config = dict(
    horizontal_flip=True,
    hidden_act='star_relu',
    mlp_ratio=6,
    conv_stem=True,
    label_smoothing=0.1,
    residual_init='none',
    beta1=0.9,
    batch_size=256,
    final_lr_fraction=0.05,
)
Rows from block 4, named by matrix and row number. Rows with one number belong to one neuron. Each number is 200 + 20 x the weight over its row's rms, rounded and kept within 0 to 999. All counts start at 0. After the name is the row's rms in percent of the matrix's.
# fc1: MLP up (model.blocks.4.mlp.fc1.weight, 1920x320), inputs 0-106
# fc2: MLP down (model.blocks.4.mlp.fc2.weight, 320x1920, transposed), outputs 0-106
fc1.513,093,163,207,231,189,196,203,190,188,214,186,215,181,200,197,208,189,244,192,235,192,181,216,202,167,170,218,180,224,211,194,157,194,223,222,198,176,216,188,186,193,221,197,211,174,197,171,158,206,222,198,193,219,234,194,188,213,195,211,172,243,217,172,166,206,251,205,216,203,227,228,172,175,248,234,196,210,221,149,221,198,173,198,212,211,185,183,198,201,231,241,225,219,217,238,192,215,197,208,171,188,199,205,193,210,170,218,238
fc1.514,093,186,180,189,220,206,192,182,209,242,206,213,175,163,204,216,186,216,175,193,202,225,207,189,210,170,210,216,217,204,189,194,196,217,192,234,183,228,186,167,214,201,193,199,184,213,209,211,228,221,157,217,195,197,206,222,223,202,192,183,190,224,206,193,238,214,193,200,212,222,198,189,222,226,224,212,220,191,220,231,152,153,190,182,213,196,177,236,166,232,194,233,225,218,220,189,198,185,209,228,181,198,218,149,191,194,169,218
fc1.515,105,205,195,182,178,157,191,213,210,196,218,164,194,202,180,201,195,219,203,163,196,216,219,137,200,202,183,205,199,199,190,201,209,217,180,181,206,210,205,207,211,169,198,184,192,198,208,213,249,187,156,226,200,193,211,209,198,181,198,223,194,235,202,207,213,188,224,209,175,213,217,181,174,222,238,244,205,187,220,203,177,186,170,183,243,182,176,198,207,246,222,208,201,203,175,229,175,183,165,190,199,246,207,178,193,185,224,186
fc1.516,089,179,184,185,217,197,178,173,213,211,216,204,170,195,210,190,218,197,236,170,174,206,196,177,223,214,173,209,202,201,209,203,225,201,180,199,203,194,211,166,201,204,175,171,238,204,166,177,206,186,183,200,222,197,247,202,213,215,230,206,222,212,201,206,186,176,171,178,207,182,207,193,217,174,221,222,192,183,218,207,219,194,239,189,197,169,205,191,217,210,250,218,210,217,184,182,191,187,168,198,175,207,201,202,270,207,226,213
fc1.517,122,201,169,223,189,208,214,182,236,219,176,194,216,212,180,187,201,212,175,220,197,160,228,202,195,155,211,185,195,236,221,199,200,239,190,208,150,199,188,214,193,186,212,215,149,187,195,193,205,178,180,208,166,222,214,210,178,225,212,201,219,210,201,178,170,217,198,196,219,186,212,204,199,214,201,175,168,194,189,201,179,192,178,221,210,176,199,200,167,220,221,219,178,211,206,230,234,204,225,157,205,225,206,190,197,193,223,201
fc1.519,099,208,189,185,159,184,164,189,194,166,177,181,221,218,186,200,180,245,235,172,221,196,193,217,176,184,203,189,230,218,215,196,215,190,205,170,185,226,179,205,202,180,227,243,191,192,170,205,197,232,209,164,211,179,193,228,196,181,183,231,201,180,166,205,189,182,185,211,214,230,179,214,192,194,233,215,219,193,160,213,236,139,198,195,176,185,209,195,179,254,210,209,215,187,219,189,207,215,168,184,188,196,193,200,181,204,201,205
fc1.520,105,181,205,195,225,215,212,222,195,195,208,232,165,194,209,207,196,176,218,223,205,226,179,203,200,210,189,208,197,193,220,185,155,204,166,230,167,189,201,198,191,167,192,197,216,239,182,206,199,184,171,195,168,218,205,217,198,213,208,201,186,225,176,201,154,196,212,195,199,187,220,191,188,188,214,171,169,204,188,228,169,189,204,206,185,202,174,184,205,192,222,232,217,194,189,218,213,180,199,167,173,175,180,204,221,192,211,224
fc1.521,108,190,237,186,180,236,201,235,204,200,177,215,192,201,187,166,214,195,210,194,204,198,240,188,184,226,201,150,213,188,214,228,170,209,197,215,177,213,190,213,195,201,233,243,218,221,210,196,237,200,225,187,189,196,184,186,176,149,174,216,185,178,179,176,160,195,209,188,194,225,218,220,216,244,206,208,218,198,171,179,170,196,193,216,205,204,228,184,225,222,195,177,179,190,207,208,219,214,232,157,198,218,217,193,219,177,218,192
fc1.522,092,181,220,204,196,170,195,185,210,209,226,185,198,177,202,243,204,221,211,211,198,206,197,198,214,208,196,182,213,237,176,166,169,161,207,205,175,179,193,185,183,229,197,227,213,228,213,202,190,219,213,195,184,216,177,184,207,184,250,188,147,194,203,194,209,219,224,175,199,217,185,166,225,214,221,173,211,222,203,209,222,182,227,244,199,173,210,235,200,216,178,198,198,218,208,174,205,196,194,201,202,147,211,214,196,174,213,202
fc1.523,107,201,184,190,152,188,220,209,192,192,199,227,169,180,198,181,206,216,174,202,205,216,218,200,175,194,195,165,187,181,180,166,158,192,185,179,189,205,209,190,233,205,167,203,197,201,186,209,221,160,183,186,168,232,200,201,189,209,204,209,195,195,210,218,187,211,195,186,219,194,213,197,148,217,223,194,169,187,223,184,238,211,185,230,200,192,163,176,202,215,183,179,200,206,156,218,217,154,186,211,203,180,200,209,195,174,223,178
fc1.524,100,189,223,202,200,192,176,198,191,203,164,163,189,221,204,221,195,208,223,173,177,244,218,170,192,222,178,192,213,213,206,206,172,188,192,215,216,204,198,220,216,191,214,192,192,183,214,162,180,212,225,202,204,200,221,167,208,183,170,211,198,176,186,194,190,190,170,185,177,182,163,215,203,240,213,197,219,225,240,222,198,205,216,229,208,196,204,201,214,203,182,164,216,191,201,223,144,235,248,197,209,212,230,223,190,216,222,178
fc1.525,091,215,201,212,191,218,183,209,217,161,181,183,212,189,173,206,189,225,180,221,191,208,195,185,169,234,225,153,170,233,173,177,235,186,195,195,218,217,212,169,194,164,202,219,218,210,191,176,216,179,197,198,160,195,183,230,192,153,221,190,201,158,178,204,197,207,215,207,203,200,161,189,197,206,224,207,194,182,229,267,205,195,215,213,204,198,198,196,246,221,216,206,212,178,241,230,207,189,229,185,205,216,170,215,188,198,223,216
fc1.526,097,204,214,162,206,175,211,162,260,200,216,167,204,176,203,209,196,189,230,192,197,205,226,187,220,212,226,207,182,234,219,188,165,165,214,226,251,187,220,213,188,206,220,243,186,218,195,209,233,199,187,211,194,204,207,166,210,203,215,211,206,189,218,170,191,197,230,212,199,179,165,164,208,248,220,197,197,226,188,210,215,170,217,235,193,213,166,221,190,206,183,211,215,243,213,193,205,211,193,225,188,186,211,173,196,193,215,217
fc1.527,104,205,201,194,189,172,226,224,226,238,181,198,209,201,187,197,179,175,188,227,154,200,187,177,234,204,214,203,208,185,240,183,231,222,160,195,200,225,207,210,235,166,205,205,192,208,210,203,222,200,182,153,188,158,217,215,187,197,196,176,196,214,235,208,194,220,213,167,170,194,227,182,189,193,198,220,214,157,199,189,217,195,216,193,218,207,210,190,209,217,200,180,184,207,180,210,181,192,190,170,160,225,176,194,209,173,198,229
fc1.528,093,204,205,203,221,206,181,202,237,259,190,206,202,151,201,231,202,201,181,209,219,190,202,165,197,186,188,198,189,189,198,171,209,211,169,217,200,202,187,209,207,165,183,174,195,207,205,203,215,195,183,192,211,199,193,222,233,208,198,204,204,208,188,192,212,216,197,203,208,225,222,204,228,206,216,216,231,171,231,244,179,173,181,205,186,186,182,227,194,251,195,212,225,179,216,215,176,158,218,208,174,212,216,169,239,197,171,211
fc1.529,090,176,206,197,217,167,224,169,216,205,204,204,189,180,188,216,213,207,195,226,230,180,199,222,183,196,175,221,194,203,205,176,179,218,183,216,200,185,185,208,208,201,188,215,215,186,228,160,211,198,202,225,195,187,196,245,224,193,196,204,199,156,165,204,191,201,165,230,209,183,184,198,202,193,175,185,159,205,215,220,212,224,209,232,219,212,189,178,213,218,223,256,192,223,186,152,225,204,227,216,216,178,198,193,208,188,155,208
fc1.530,086,210,161,192,224,185,187,159,199,203,182,209,210,164,217,178,227,208,189,204,207,228,223,199,228,197,228,234,172,197,204,180,185,216,213,155,209,203,194,207,184,188,199,183,210,203,167,183,208,211,168,204,185,255,215,218,194,198,179,167,208,216,210,195,213,190,222,213,210,178,197,200,194,199,191,215,182,214,215,222,194,212,193,189,178,205,190,191,192,214,216,216,214,198,193,214,198,174,177,203,166,198,199,187,184,200,170,205
fc1.531,109,192,213,191,207,187,221,170,192,209,162,206,168,212,187,210,221,216,256,193,196,178,231,186,197,210,210,189,204,188,231,179,181,208,226,216,165,215,192,181,177,187,209,157,194,210,174,213,200,171,225,215,209,181,218,204,214,231,192,193,216,190,215,219,193,179,185,230,219,188,188,200,171,165,243,211,163,185,226,184,224,191,233,186,249,182,199,214,213,202,255,211,192,202,194,182,199,187,191,182,192,224,214,219,223,233,204,202
fc1.532,110,193,183,170,208,174,193,167,186,211,202,199,200,191,174,245,206,194,236,184,200,186,174,171,240,210,207,208,232,193,226,205,173,201,231,218,189,218,189,196,170,169,211,207,218,197,191,204,215,193,195,211,201,176,189,214,211,219,237,187,211,175,184,180,185,192,189,215,204,215,165,178,204,169,186,205,229,186,203,239,226,139,229,179,207,164,195,234,192,224,226,214,177,205,199,182,233,181,220,188,206,215,243,175,221,222,156,226
fc1.534,084,211,171,165,194,236,184,203,185,196,198,203,207,179,213,181,201,189,199,204,195,212,188,200,157,223,172,202,196,199,199,204,155,162,228,201,202,203,188,190,187,152,219,222,194,208,193,156,209,220,224,207,147,208,205,198,228,159,150,192,186,207,170,216,172,202,199,209,168,184,217,197,186,185,191,211,197,184,163,187,199,174,214,232,205,218,216,163,229,206,172,230,201,193,198,222,200,215,201,212,172,200,195,186,210,206,172,214
fc1.535,098,181,222,197,194,232,219,213,216,178,227,220,176,215,193,179,179,224,175,213,220,254,187,203,203,163,225,187,195,199,185,214,202,186,185,202,200,213,181,183,212,231,212,213,212,187,246,218,183,198,213,200,204,219,162,227,217,198,224,225,194,194,191,196,193,188,172,188,206,220,187,182,205,226,220,185,162,188,252,183,216,232,197,189,192,197,252,204,193,257,173,188,240,201,235,206,214,208,195,235,220,217,210,175,193,201,230,181
fc1.536,101,191,178,200,211,177,224,158,184,239,185,205,195,188,237,177,179,186,190,207,195,199,191,189,204,211,238,211,215,229,184,214,202,206,199,199,187,210,193,180,171,181,195,162,231,178,233,167,186,218,219,174,197,224,205,215,204,182,187,191,202,198,245,194,221,195,193,211,219,217,232,213,190,189,203,234,214,215,186,216,199,215,211,192,218,235,198,190,186,189,214,181,216,196,216,232,189,181,188,220,169,172,246,190,219,231,181,185
fc1.537,101,200,196,160,207,188,217,221,229,194,240,181,210,187,182,208,224,192,228,212,214,210,210,191,185,198,199,179,211,207,189,180,224,207,171,161,224,212,182,214,233,178,173,195,175,162,196,223,226,199,219,182,199,222,197,209,195,218,211,188,168,213,195,214,188,196,190,211,191,209,236,200,207,192,248,225,200,205,202,191,200,199,212,152,207,207,181,190,190,220,194,182,165,176,200,200,174,186,187,192,200,251,172,206,206,200,223,189
fc1.538,099,182,179,176,215,197,206,177,210,199,194,254,183,181,230,220,182,210,222,205,210,218,198,176,177,220,182,171,198,173,199,214,182,160,166,230,184,199,202,181,209,192,176,209,204,210,186,149,203,174,165,200,190,206,207,220,208,206,207,189,210,211,162,215,169,193,196,186,190,176,242,190,208,175,199,198,199,186,208,186,192,199,199,190,210,186,210,199,228,192,178,198,240,176,184,182,200,206,195,172,194,164,214,221,216,193,208,223
fc1.539,096,207,234,185,192,190,206,226,192,205,183,214,227,183,197,228,209,220,206,190,221,242,196,221,199,175,229,215,202,222,196,193,169,217,195,183,183,199,181,195,180,193,187,184,161,210,187,174,182,202,154,216,221,182,167,217,226,183,227,174,206,178,214,190,197,197,212,201,233,205,192,206,186,206,194,213,188,220,168,191,204,179,227,166,183,211,183,203,195,205,194,188,217,252,186,197,221,230,182,195,207,197,215,207,202,198,134,182
fc1.540,092,178,179,205,220,196,211,154,220,193,223,186,182,201,171,211,199,189,221,170,180,194,216,197,222,220,194,208,195,213,184,236,194,210,197,261,235,190,219,210,188,169,199,238,176,214,202,187,220,225,191,221,163,225,179,191,215,182,214,234,228,175,205,160,194,174,207,219,162,193,156,204,189,198,197,224,208,240,173,207,158,183,189,231,209,187,162,233,208,200,230,195,188,207,196,221,227,186,212,180,213,195,216,173,237,192,208,203
fc1.541,115,207,240,214,184,218,181,238,215,195,217,212,229,194,176,207,180,202,158,204,194,172,188,204,205,223,227,186,168,218,166,197,168,195,226,187,180,218,215,183,178,211,208,229,146,205,190,153,168,192,176,188,175,223,192,189,202,178,194,201,190,213,201,159,201,231,190,183,257,183,159,179,181,240,178,185,184,216,222,210,235,211,199,245,204,199,215,217,228,196,175,158,225,177,210,219,196,219,233,208,202,223,207,226,193,221,186,178
fc1.542,091,204,196,196,184,189,189,173,197,193,227,215,194,174,224,192,183,208,212,206,175,226,219,180,191,226,229,213,198,221,233,185,182,170,180,213,206,177,205,189,197,165,170,184,197,230,223,190,196,189,164,186,181,211,200,212,210,179,213,175,174,196,175,187,204,210,175,175,213,205,203,223,205,216,223,184,198,206,255,246,199,177,213,207,193,187,207,185,217,200,212,179,214,215,177,207,202,171,224,200,150,189,197,219,192,211,224,210
fc1.543,088,171,218,152,187,172,190,165,186,209,191,228,192,186,211,218,204,205,217,200,225,204,196,202,190,171,201,226,205,201,197,204,206,175,172,241,179,216,205,205,193,206,199,187,219,186,228,214,224,184,180,182,217,212,173,192,236,206,193,186,164,204,177,214,180,154,245,213,195,207,205,238,193,191,179,210,206,215,196,217,214,195,239,185,221,183,172,219,194,220,201,187,187,210,192,222,199,199,225,199,189,195,222,182,224,220,189,232
fc1.544,110,164,166,184,190,192,230,178,198,205,142,230,190,155,184,171,194,220,225,198,214,206,243,204,182,167,181,170,165,211,199,187,167,231,173,203,202,179,228,213,194,188,186,183,204,207,193,227,251,212,197,183,178,218,208,179,161,198,145,184,183,185,186,160,210,197,209,212,227,199,199,179,185,218,206,179,205,186,191,162,189,194,216,187,216,199,161,167,209,201,200,177,210,179,213,211,223,158,174,184,175,213,173,181,208,151,199,202
fc1.545,109,181,165,185,210,237,198,205,203,196,208,184,192,229,191,180,196,159,186,186,251,190,224,198,212,203,197,224,193,211,177,200,183,218,209,194,205,217,173,195,206,180,206,222,176,210,183,219,180,211,211,176,177,225,191,217,190,211,184,161,189,210,182,180,200,229,209,171,224,190,180,181,208,240,180,229,175,192,186,211,187,202,207,232,186,203,168,217,206,224,190,235,153,180,216,211,191,212,223,192,207,206,232,186,243,210,201,199
fc1.546,082,196,210,196,231,210,206,159,198,194,211,200,175,189,201,219,216,191,213,217,204,207,195,207,204,189,174,209,177,230,213,194,205,186,190,197,207,190,212,217,229,212,194,212,209,191,216,159,189,202,209,225,213,185,187,233,263,188,212,222,198,153,178,211,192,198,194,236,210,159,189,190,174,177,190,170,182,209,242,213,201,218,244,222,210,217,178,200,221,203,233,264,194,204,200,196,228,201,255,183,213,176,171,199,175,209,181,196
fc2.513,098,196,234,201,229,191,227,189,209,219,194,176,185,205,191,200,226,222,257,194,200,175,217,229,257,182,211,211,199,209,199,215,200,184,214,187,192,229,212,177,166,157,207,209,232,195,219,197,216,196,202,192,175,173,203,192,223,201,210,173,182,196,215,238,232,162,232,198,185,208,200,165,198,206,208,211,185,220,180,210,198,219,199,224,206,189,195,235,214,194,187,214,214,196,247,194,198,194,183,183,216,155,189,202,214,201,205,157
fc2.514,125,198,195,182,189,187,187,177,208,162,219,222,224,189,190,188,197,220,170,196,189,212,243,236,214,196,196,211,206,217,227,218,203,210,211,193,232,173,180,221,188,210,206,226,211,189,175,215,206,191,217,212,201,221,174,192,183,192,200,220,190,209,185,200,261,199,193,207,221,202,174,245,176,202,216,174,194,216,190,208,166,209,234,166,178,193,214,152,196,199,215,229,189,183,233,195,243,184,206,217,216,197,214,185,187,200,191,198
fc2.515,099,199,206,221,198,201,220,209,218,187,188,208,204,212,194,189,192,214,203,214,204,226,213,188,217,162,177,199,199,178,208,222,253,204,210,225,214,211,214,238,167,207,194,231,206,197,176,218,156,195,220,190,150,198,177,189,202,179,183,215,209,196,207,210,195,212,211,214,210,195,197,214,216,177,199,214,195,234,201,207,202,221,215,211,192,191,201,213,185,216,187,233,215,189,220,198,218,201,196,240,208,215,197,193,208,217,186,201
fc2.516,094,203,168,201,191,181,200,208,206,187,191,187,201,179,207,178,161,219,192,208,200,181,206,219,227,187,216,202,213,192,189,198,235,209,218,171,221,218,207,174,223,187,197,198,165,221,183,187,189,194,238,199,231,208,225,205,188,213,210,198,179,217,175,195,205,204,131,195,234,170,208,207,210,168,231,210,227,208,194,212,156,203,217,205,208,197,212,182,177,185,194,263,190,192,216,190,205,195,188,189,204,199,188,186,199,231,211,188
fc2.517,110,201,209,233,202,222,208,219,200,203,228,193,184,190,195,183,180,200,222,208,193,200,204,189,193,205,213,195,223,199,178,195,220,184,210,223,178,183,194,175,183,180,203,230,227,189,202,220,192,195,193,236,228,206,175,185,189,180,195,195,181,200,173,183,184,192,206,228,176,180,213,162,189,184,185,219,200,231,231,210,220,189,194,190,205,202,172,203,189,175,216,221,194,201,205,198,201,231,187,187,205,204,173,215,212,153,210,212
fc2.519,080,225,227,181,201,208,224,225,183,223,191,187,159,176,193,171,224,150,210,189,183,192,188,167,186,232,226,172,185,191,201,193,225,190,188,225,198,217,204,213,176,232,197,200,207,199,203,181,217,197,225,188,200,190,186,180,217,196,210,202,218,201,227,233,197,181,245,192,187,211,223,189,199,178,204,203,151,189,184,192,248,214,204,203,230,214,205,226,209,169,203,208,191,199,192,199,159,195,193,192,209,188,216,197,218,191,192,214
fc2.520,119,194,209,196,205,179,191,195,210,201,225,167,216,220,203,182,179,225,231,223,194,205,200,224,232,201,168,194,213,219,251,213,232,190,192,204,205,203,191,183,205,203,207,190,183,188,189,185,221,190,207,218,198,217,190,175,227,180,206,171,202,187,211,233,193,168,193,213,219,194,202,220,179,166,203,197,234,215,199,202,141,263,250,177,200,181,193,196,183,200,222,223,175,244,176,211,217,207,203,213,218,161,219,196,191,191,193,210
fc2.521,130,206,192,177,183,185,198,181,170,238,193,173,171,217,186,218,226,196,213,232,189,201,177,173,228,202,156,174,209,201,203,234,208,206,205,181,205,197,202,147,211,205,193,160,189,212,178,206,207,234,164,211,215,199,191,164,207,174,164,176,212,155,193,224,199,230,207,219,214,187,172,204,187,196,216,200,205,207,178,196,234,224,206,185,189,202,223,200,172,184,212,192,203,223,192,212,222,218,221,199,216,158,185,204,181,198,204,203
fc2.522,073,194,205,212,190,199,183,178,194,216,212,162,204,162,192,197,195,192,227,191,224,185,206,227,189,206,197,206,189,216,199,215,195,165,186,226,173,176,191,191,192,196,206,220,196,205,169,215,224,245,216,194,207,234,137,204,203,201,224,217,210,249,201,224,221,167,205,182,201,212,220,205,195,217,195,173,197,206,184,237,234,216,221,167,195,202,195,187,182,204,213,227,223,251,199,188,220,201,203,180,245,187,187,201,189,192,211,205
fc2.523,109,197,195,229,209,208,211,203,185,223,203,220,196,177,174,180,209,218,213,185,213,245,214,167,183,203,203,200,213,226,213,184,208,212,223,170,181,214,224,204,194,176,196,246,224,215,191,212,210,243,206,186,188,184,155,205,200,188,186,221,197,182,205,214,182,220,194,214,214,219,204,186,217,212,174,207,231,211,170,175,210,225,236,220,234,203,188,191,170,217,187,206,202,184,203,218,191,210,186,159,200,203,196,170,218,192,195,200
fc2.524,111,202,221,213,189,197,180,167,211,215,182,203,184,189,179,231,224,208,181,182,196,220,189,182,223,179,212,198,192,213,206,199,216,190,221,181,207,203,208,199,196,191,203,198,212,228,173,211,207,195,173,217,170,223,166,189,164,164,197,181,174,192,191,216,211,221,214,208,250,189,198,209,196,191,201,150,181,223,167,205,167,254,222,169,206,171,204,177,193,233,205,220,185,170,205,228,204,183,236,207,200,158,241,218,206,213,217,180
fc2.525,068,184,211,192,198,179,197,223,215,213,195,178,191,182,206,199,206,212,206,227,195,187,237,217,219,179,194,190,244,217,195,213,209,187,184,197,197,213,201,159,195,197,184,232,208,178,207,166,195,199,208,211,210,166,197,188,182,188,196,198,230,195,198,235,239,159,194,204,186,166,196,211,185,217,215,216,193,229,194,196,185,245,196,186,198,148,190,204,177,182,193,233,209,213,187,203,231,218,196,214,197,168,177,199,219,219,229,191
fc2.526,099,201,196,223,204,206,203,191,194,192,211,216,199,198,214,216,211,241,206,203,185,166,220,199,187,173,215,217,192,225,203,170,169,197,223,196,196,193,204,193,179,202,227,216,189,232,218,221,258,201,217,168,214,186,197,218,182,208,227,204,213,224,178,246,222,198,224,172,202,228,220,211,182,203,235,179,201,215,166,190,163,217,210,218,218,199,194,195,234,171,188,199,201,252,213,191,197,189,207,162,196,173,205,222,198,246,159,195
fc2.527,086,210,227,169,209,214,198,213,208,203,215,187,209,197,197,187,184,205,177,227,196,200,184,211,182,189,227,208,191,219,227,175,130,196,196,207,202,170,182,195,179,200,193,207,180,203,186,229,212,212,198,198,239,203,156,191,164,188,197,216,186,188,183,210,221,224,226,209,221,218,222,229,200,209,187,210,230,195,173,216,201,203,214,178,190,175,213,197,226,179,195,211,179,232,178,233,199,214,164,222,197,193,198,220,215,177,211,190
fc2.528,139,194,190,225,189,205,194,191,188,176,218,236,234,186,180,178,211,231,169,196,215,212,232,220,226,168,186,231,189,227,213,213,201,221,245,171,212,162,195,191,191,197,222,256,215,211,155,227,215,167,199,194,208,214,188,204,188,208,200,216,171,206,167,188,243,215,201,200,210,218,177,217,173,189,217,172,237,231,193,197,168,214,218,183,198,183,191,147,205,215,218,227,187,183,211,216,219,177,199,193,202,205,219,208,174,237,179,187
fc2.529,108,199,205,161,185,195,181,174,192,208,233,214,190,251,183,175,213,184,188,189,204,222,210,207,195,211,205,194,207,179,225,211,165,209,207,204,214,220,188,209,195,181,217,184,190,185,172,169,160,197,172,227,194,214,205,195,182,172,196,177,164,207,204,158,242,227,193,225,218,206,182,210,180,180,228,184,253,234,189,193,204,206,205,207,165,169,228,164,191,210,200,204,199,169,218,215,230,151,198,245,184,196,206,180,202,227,183,199
fc2.530,099,195,178,226,190,174,204,195,200,186,203,220,214,207,201,211,227,208,205,208,172,187,182,222,212,187,187,208,175,177,199,189,223,191,222,175,219,196,200,198,187,195,258,216,175,238,188,197,216,146,168,172,180,193,204,207,175,181,192,180,207,196,165,220,182,210,196,210,206,254,213,189,212,195,212,215,230,165,222,215,181,193,225,208,192,162,183,199,218,206,182,200,180,244,196,211,179,148,207,235,180,200,195,210,200,229,190,171
fc2.531,106,215,194,204,186,212,234,220,208,220,176,227,200,220,210,185,150,218,232,220,186,197,201,178,211,223,206,189,212,179,183,209,260,192,218,187,211,203,208,184,212,194,196,198,169,196,167,213,198,225,257,224,231,197,221,196,202,169,207,221,218,206,195,186,170,203,168,206,180,168,209,165,199,197,185,197,194,186,240,217,213,184,190,203,222,190,206,174,179,196,200,191,203,212,198,224,209,214,225,203,182,216,179,206,209,197,216,187
fc2.532,102,210,193,213,224,216,212,192,179,217,215,221,208,203,178,185,206,177,182,183,190,227,212,226,217,188,205,213,190,243,214,180,200,211,205,222,190,178,185,236,217,197,196,194,215,226,185,216,205,189,201,172,207,209,193,200,219,210,220,223,201,202,192,188,203,185,201,178,187,229,193,201,160,203,188,186,211,215,220,165,216,224,199,167,194,229,226,170,195,220,231,193,206,192,209,201,178,185,185,160,205,201,240,204,205,209,191,232
fc2.534,095,188,199,211,208,195,218,188,197,187,172,184,191,159,263,214,185,181,190,191,173,209,217,188,200,216,238,162,233,187,172,186,163,200,177,220,196,242,196,192,244,238,170,193,201,208,210,164,169,190,222,212,188,231,165,215,201,192,230,197,201,219,206,196,189,198,164,188,202,163,217,194,191,221,198,250,173,201,177,193,172,155,177,185,219,218,177,232,183,177,188,217,191,200,200,169,201,195,193,186,195,208,180,183,200,204,197,235
fc2.535,117,187,200,217,209,205,174,164,217,185,229,210,207,148,160,190,191,198,229,201,188,212,229,192,185,189,173,205,184,219,196,195,209,194,214,202,175,185,169,192,174,174,211,210,240,191,189,232,187,186,176,171,166,221,177,224,218,213,202,217,181,208,187,180,197,196,199,195,199,219,167,198,169,208,205,214,198,209,192,184,219,205,208,215,191,180,192,189,221,215,224,208,185,168,229,179,206,194,183,172,244,231,220,195,229,203,202,215
fc2.536,136,204,210,241,172,186,183,205,217,183,193,183,193,178,225,211,212,231,205,217,210,194,197,231,230,191,185,218,189,200,216,209,193,174,222,197,212,189,197,196,170,179,228,220,201,190,210,189,214,197,189,206,221,182,202,217,200,191,178,168,195,181,165,216,231,190,204,212,214,212,202,203,204,187,215,179,245,196,190,227,195,224,234,187,183,160,160,222,217,194,193,222,188,221,168,189,217,215,210,211,199,162,184,222,176,198,182,169
fc2.537,098,174,245,211,205,189,195,179,201,182,166,211,191,221,226,181,212,218,250,205,192,202,215,204,223,194,166,218,175,177,195,196,241,228,214,223,209,188,203,220,186,191,199,209,207,181,172,198,189,203,185,221,142,193,191,209,202,206,199,192,220,208,197,200,195,217,229,222,213,186,214,179,200,144,212,205,220,200,190,201,198,210,207,193,197,200,192,211,199,183,195,185,184,215,178,231,200,185,209,235,172,199,175,196,247,210,193,205
fc2.538,123,198,205,189,178,179,173,202,204,190,193,171,228,218,226,209,145,206,205,210,238,198,222,227,193,226,185,205,203,209,198,210,197,188,189,226,216,217,219,205,213,226,204,217,173,186,215,176,191,211,216,231,223,234,194,195,229,185,206,208,222,186,211,233,189,178,164,222,212,187,221,231,207,204,230,224,212,178,221,203,139,221,209,194,187,168,183,214,210,188,188,186,181,221,166,230,216,209,210,234,165,178,188,195,183,175,232,187
fc2.539,087,183,164,209,223,189,214,181,209,219,189,182,181,183,208,206,199,234,181,203,194,195,194,186,226,194,182,198,215,224,226,219,223,207,178,186,200,200,207,198,189,232,206,194,189,244,194,198,196,170,214,194,221,205,203,175,171,203,214,213,221,208,178,219,216,153,190,194,192,207,191,239,207,218,244,146,193,204,205,196,166,227,209,186,205,183,228,173,197,222,199,210,233,234,174,176,219,211,219,206,206,177,193,219,243,233,208,186
fc2.540,071,218,172,203,197,188,177,192,240,198,195,165,182,215,207,199,194,196,220,220,202,185,210,209,211,206,205,216,210,188,200,206,199,186,200,163,196,186,219,163,184,203,202,217,192,198,172,190,196,189,199,183,213,206,208,191,163,175,184,184,181,195,192,215,265,186,203,195,188,213,189,195,190,160,245,189,228,225,157,195,176,223,191,218,215,185,196,191,203,168,194,217,232,239,208,162,216,198,178,170,212,157,191,213,218,249,175,180
fc2.541,099,198,205,219,204,222,214,201,194,213,191,199,168,215,203,173,202,194,211,227,174,219,223,183,196,221,187,205,225,235,219,210,192,195,214,202,190,204,168,197,210,174,179,204,205,208,173,197,203,228,210,190,179,202,217,168,185,197,219,190,208,193,212,223,212,170,179,181,163,212,173,210,155,159,198,191,187,208,218,170,196,256,188,173,206,183,183,215,179,195,209,200,224,225,223,228,211,185,222,205,223,190,211,197,205,228,186,203
fc2.542,081,213,226,195,219,197,215,209,195,213,224,167,169,217,207,200,163,263,188,216,201,182,211,191,220,183,168,200,189,231,211,198,229,186,208,175,178,204,209,177,178,211,213,184,181,199,184,191,181,174,218,208,214,171,190,193,221,192,176,189,175,216,205,222,213,171,199,206,216,221,196,221,186,181,225,211,222,205,186,204,150,240,215,192,208,223,203,188,203,183,196,232,206,253,173,228,223,212,184,201,222,163,209,222,194,199,187,198
fc2.543,080,189,209,195,193,183,182,156,202,193,223,183,193,177,170,179,193,212,198,232,180,216,202,204,232,179,204,194,215,216,191,199,219,213,189,195,196,181,191,147,175,182,193,200,231,172,193,212,191,168,168,208,204,207,180,191,195,188,195,213,171,197,196,193,224,191,211,216,214,199,185,206,173,191,203,210,222,198,207,200,197,213,220,216,199,159,198,179,205,201,218,227,193,201,182,188,239,190,210,198,219,188,168,190,235,222,149,208
fc2.544,111,213,193,209,227,191,198,177,232,180,219,205,215,193,176,180,191,190,175,247,200,208,190,149,198,171,203,194,191,216,201,177,245,228,205,201,204,195,168,201,197,183,215,223,213,224,193,207,190,187,206,151,178,194,178,217,197,211,168,248,181,227,199,221,201,209,202,176,221,219,194,201,208,179,176,227,218,212,189,185,175,208,225,214,227,203,163,211,204,198,197,179,191,179,196,170,205,187,181,176,206,193,220,201,213,197,190,193
fc2.545,111,224,197,223,203,221,248,228,191,175,216,198,223,193,196,214,202,179,228,201,191,188,159,189,196,208,163,186,188,199,192,197,163,218,207,209,245,205,211,192,196,179,214,191,217,221,213,191,177,196,236,186,201,227,213,207,185,183,200,184,223,206,210,177,181,201,188,203,185,204,202,167,191,185,192,190,185,197,236,210,174,160,191,126,177,212,210,222,210,178,190,217,235,221,207,190,203,180,187,203,217,205,205,192,193,182,184,230
fc2.546,095,192,194,167,198,179,193,167,226,203,199,208,199,213,174,205,224,193,183,200,206,213,206,223,205,202,216,181,218,183,223,211,159,207,190,207,225,224,191,219,200,181,205,176,201,225,223,177,165,198,180,223,171,222,218,198,175,185,190,161,161,193,196,161,230,233,171,218,229,184,178,194,187,183,248,181,189,211,168,202,187,192,205,182,174,182,223,169,205,232,202,210,186,170,248,185,210,146,213,234,182,208,203,181,223,200,190,188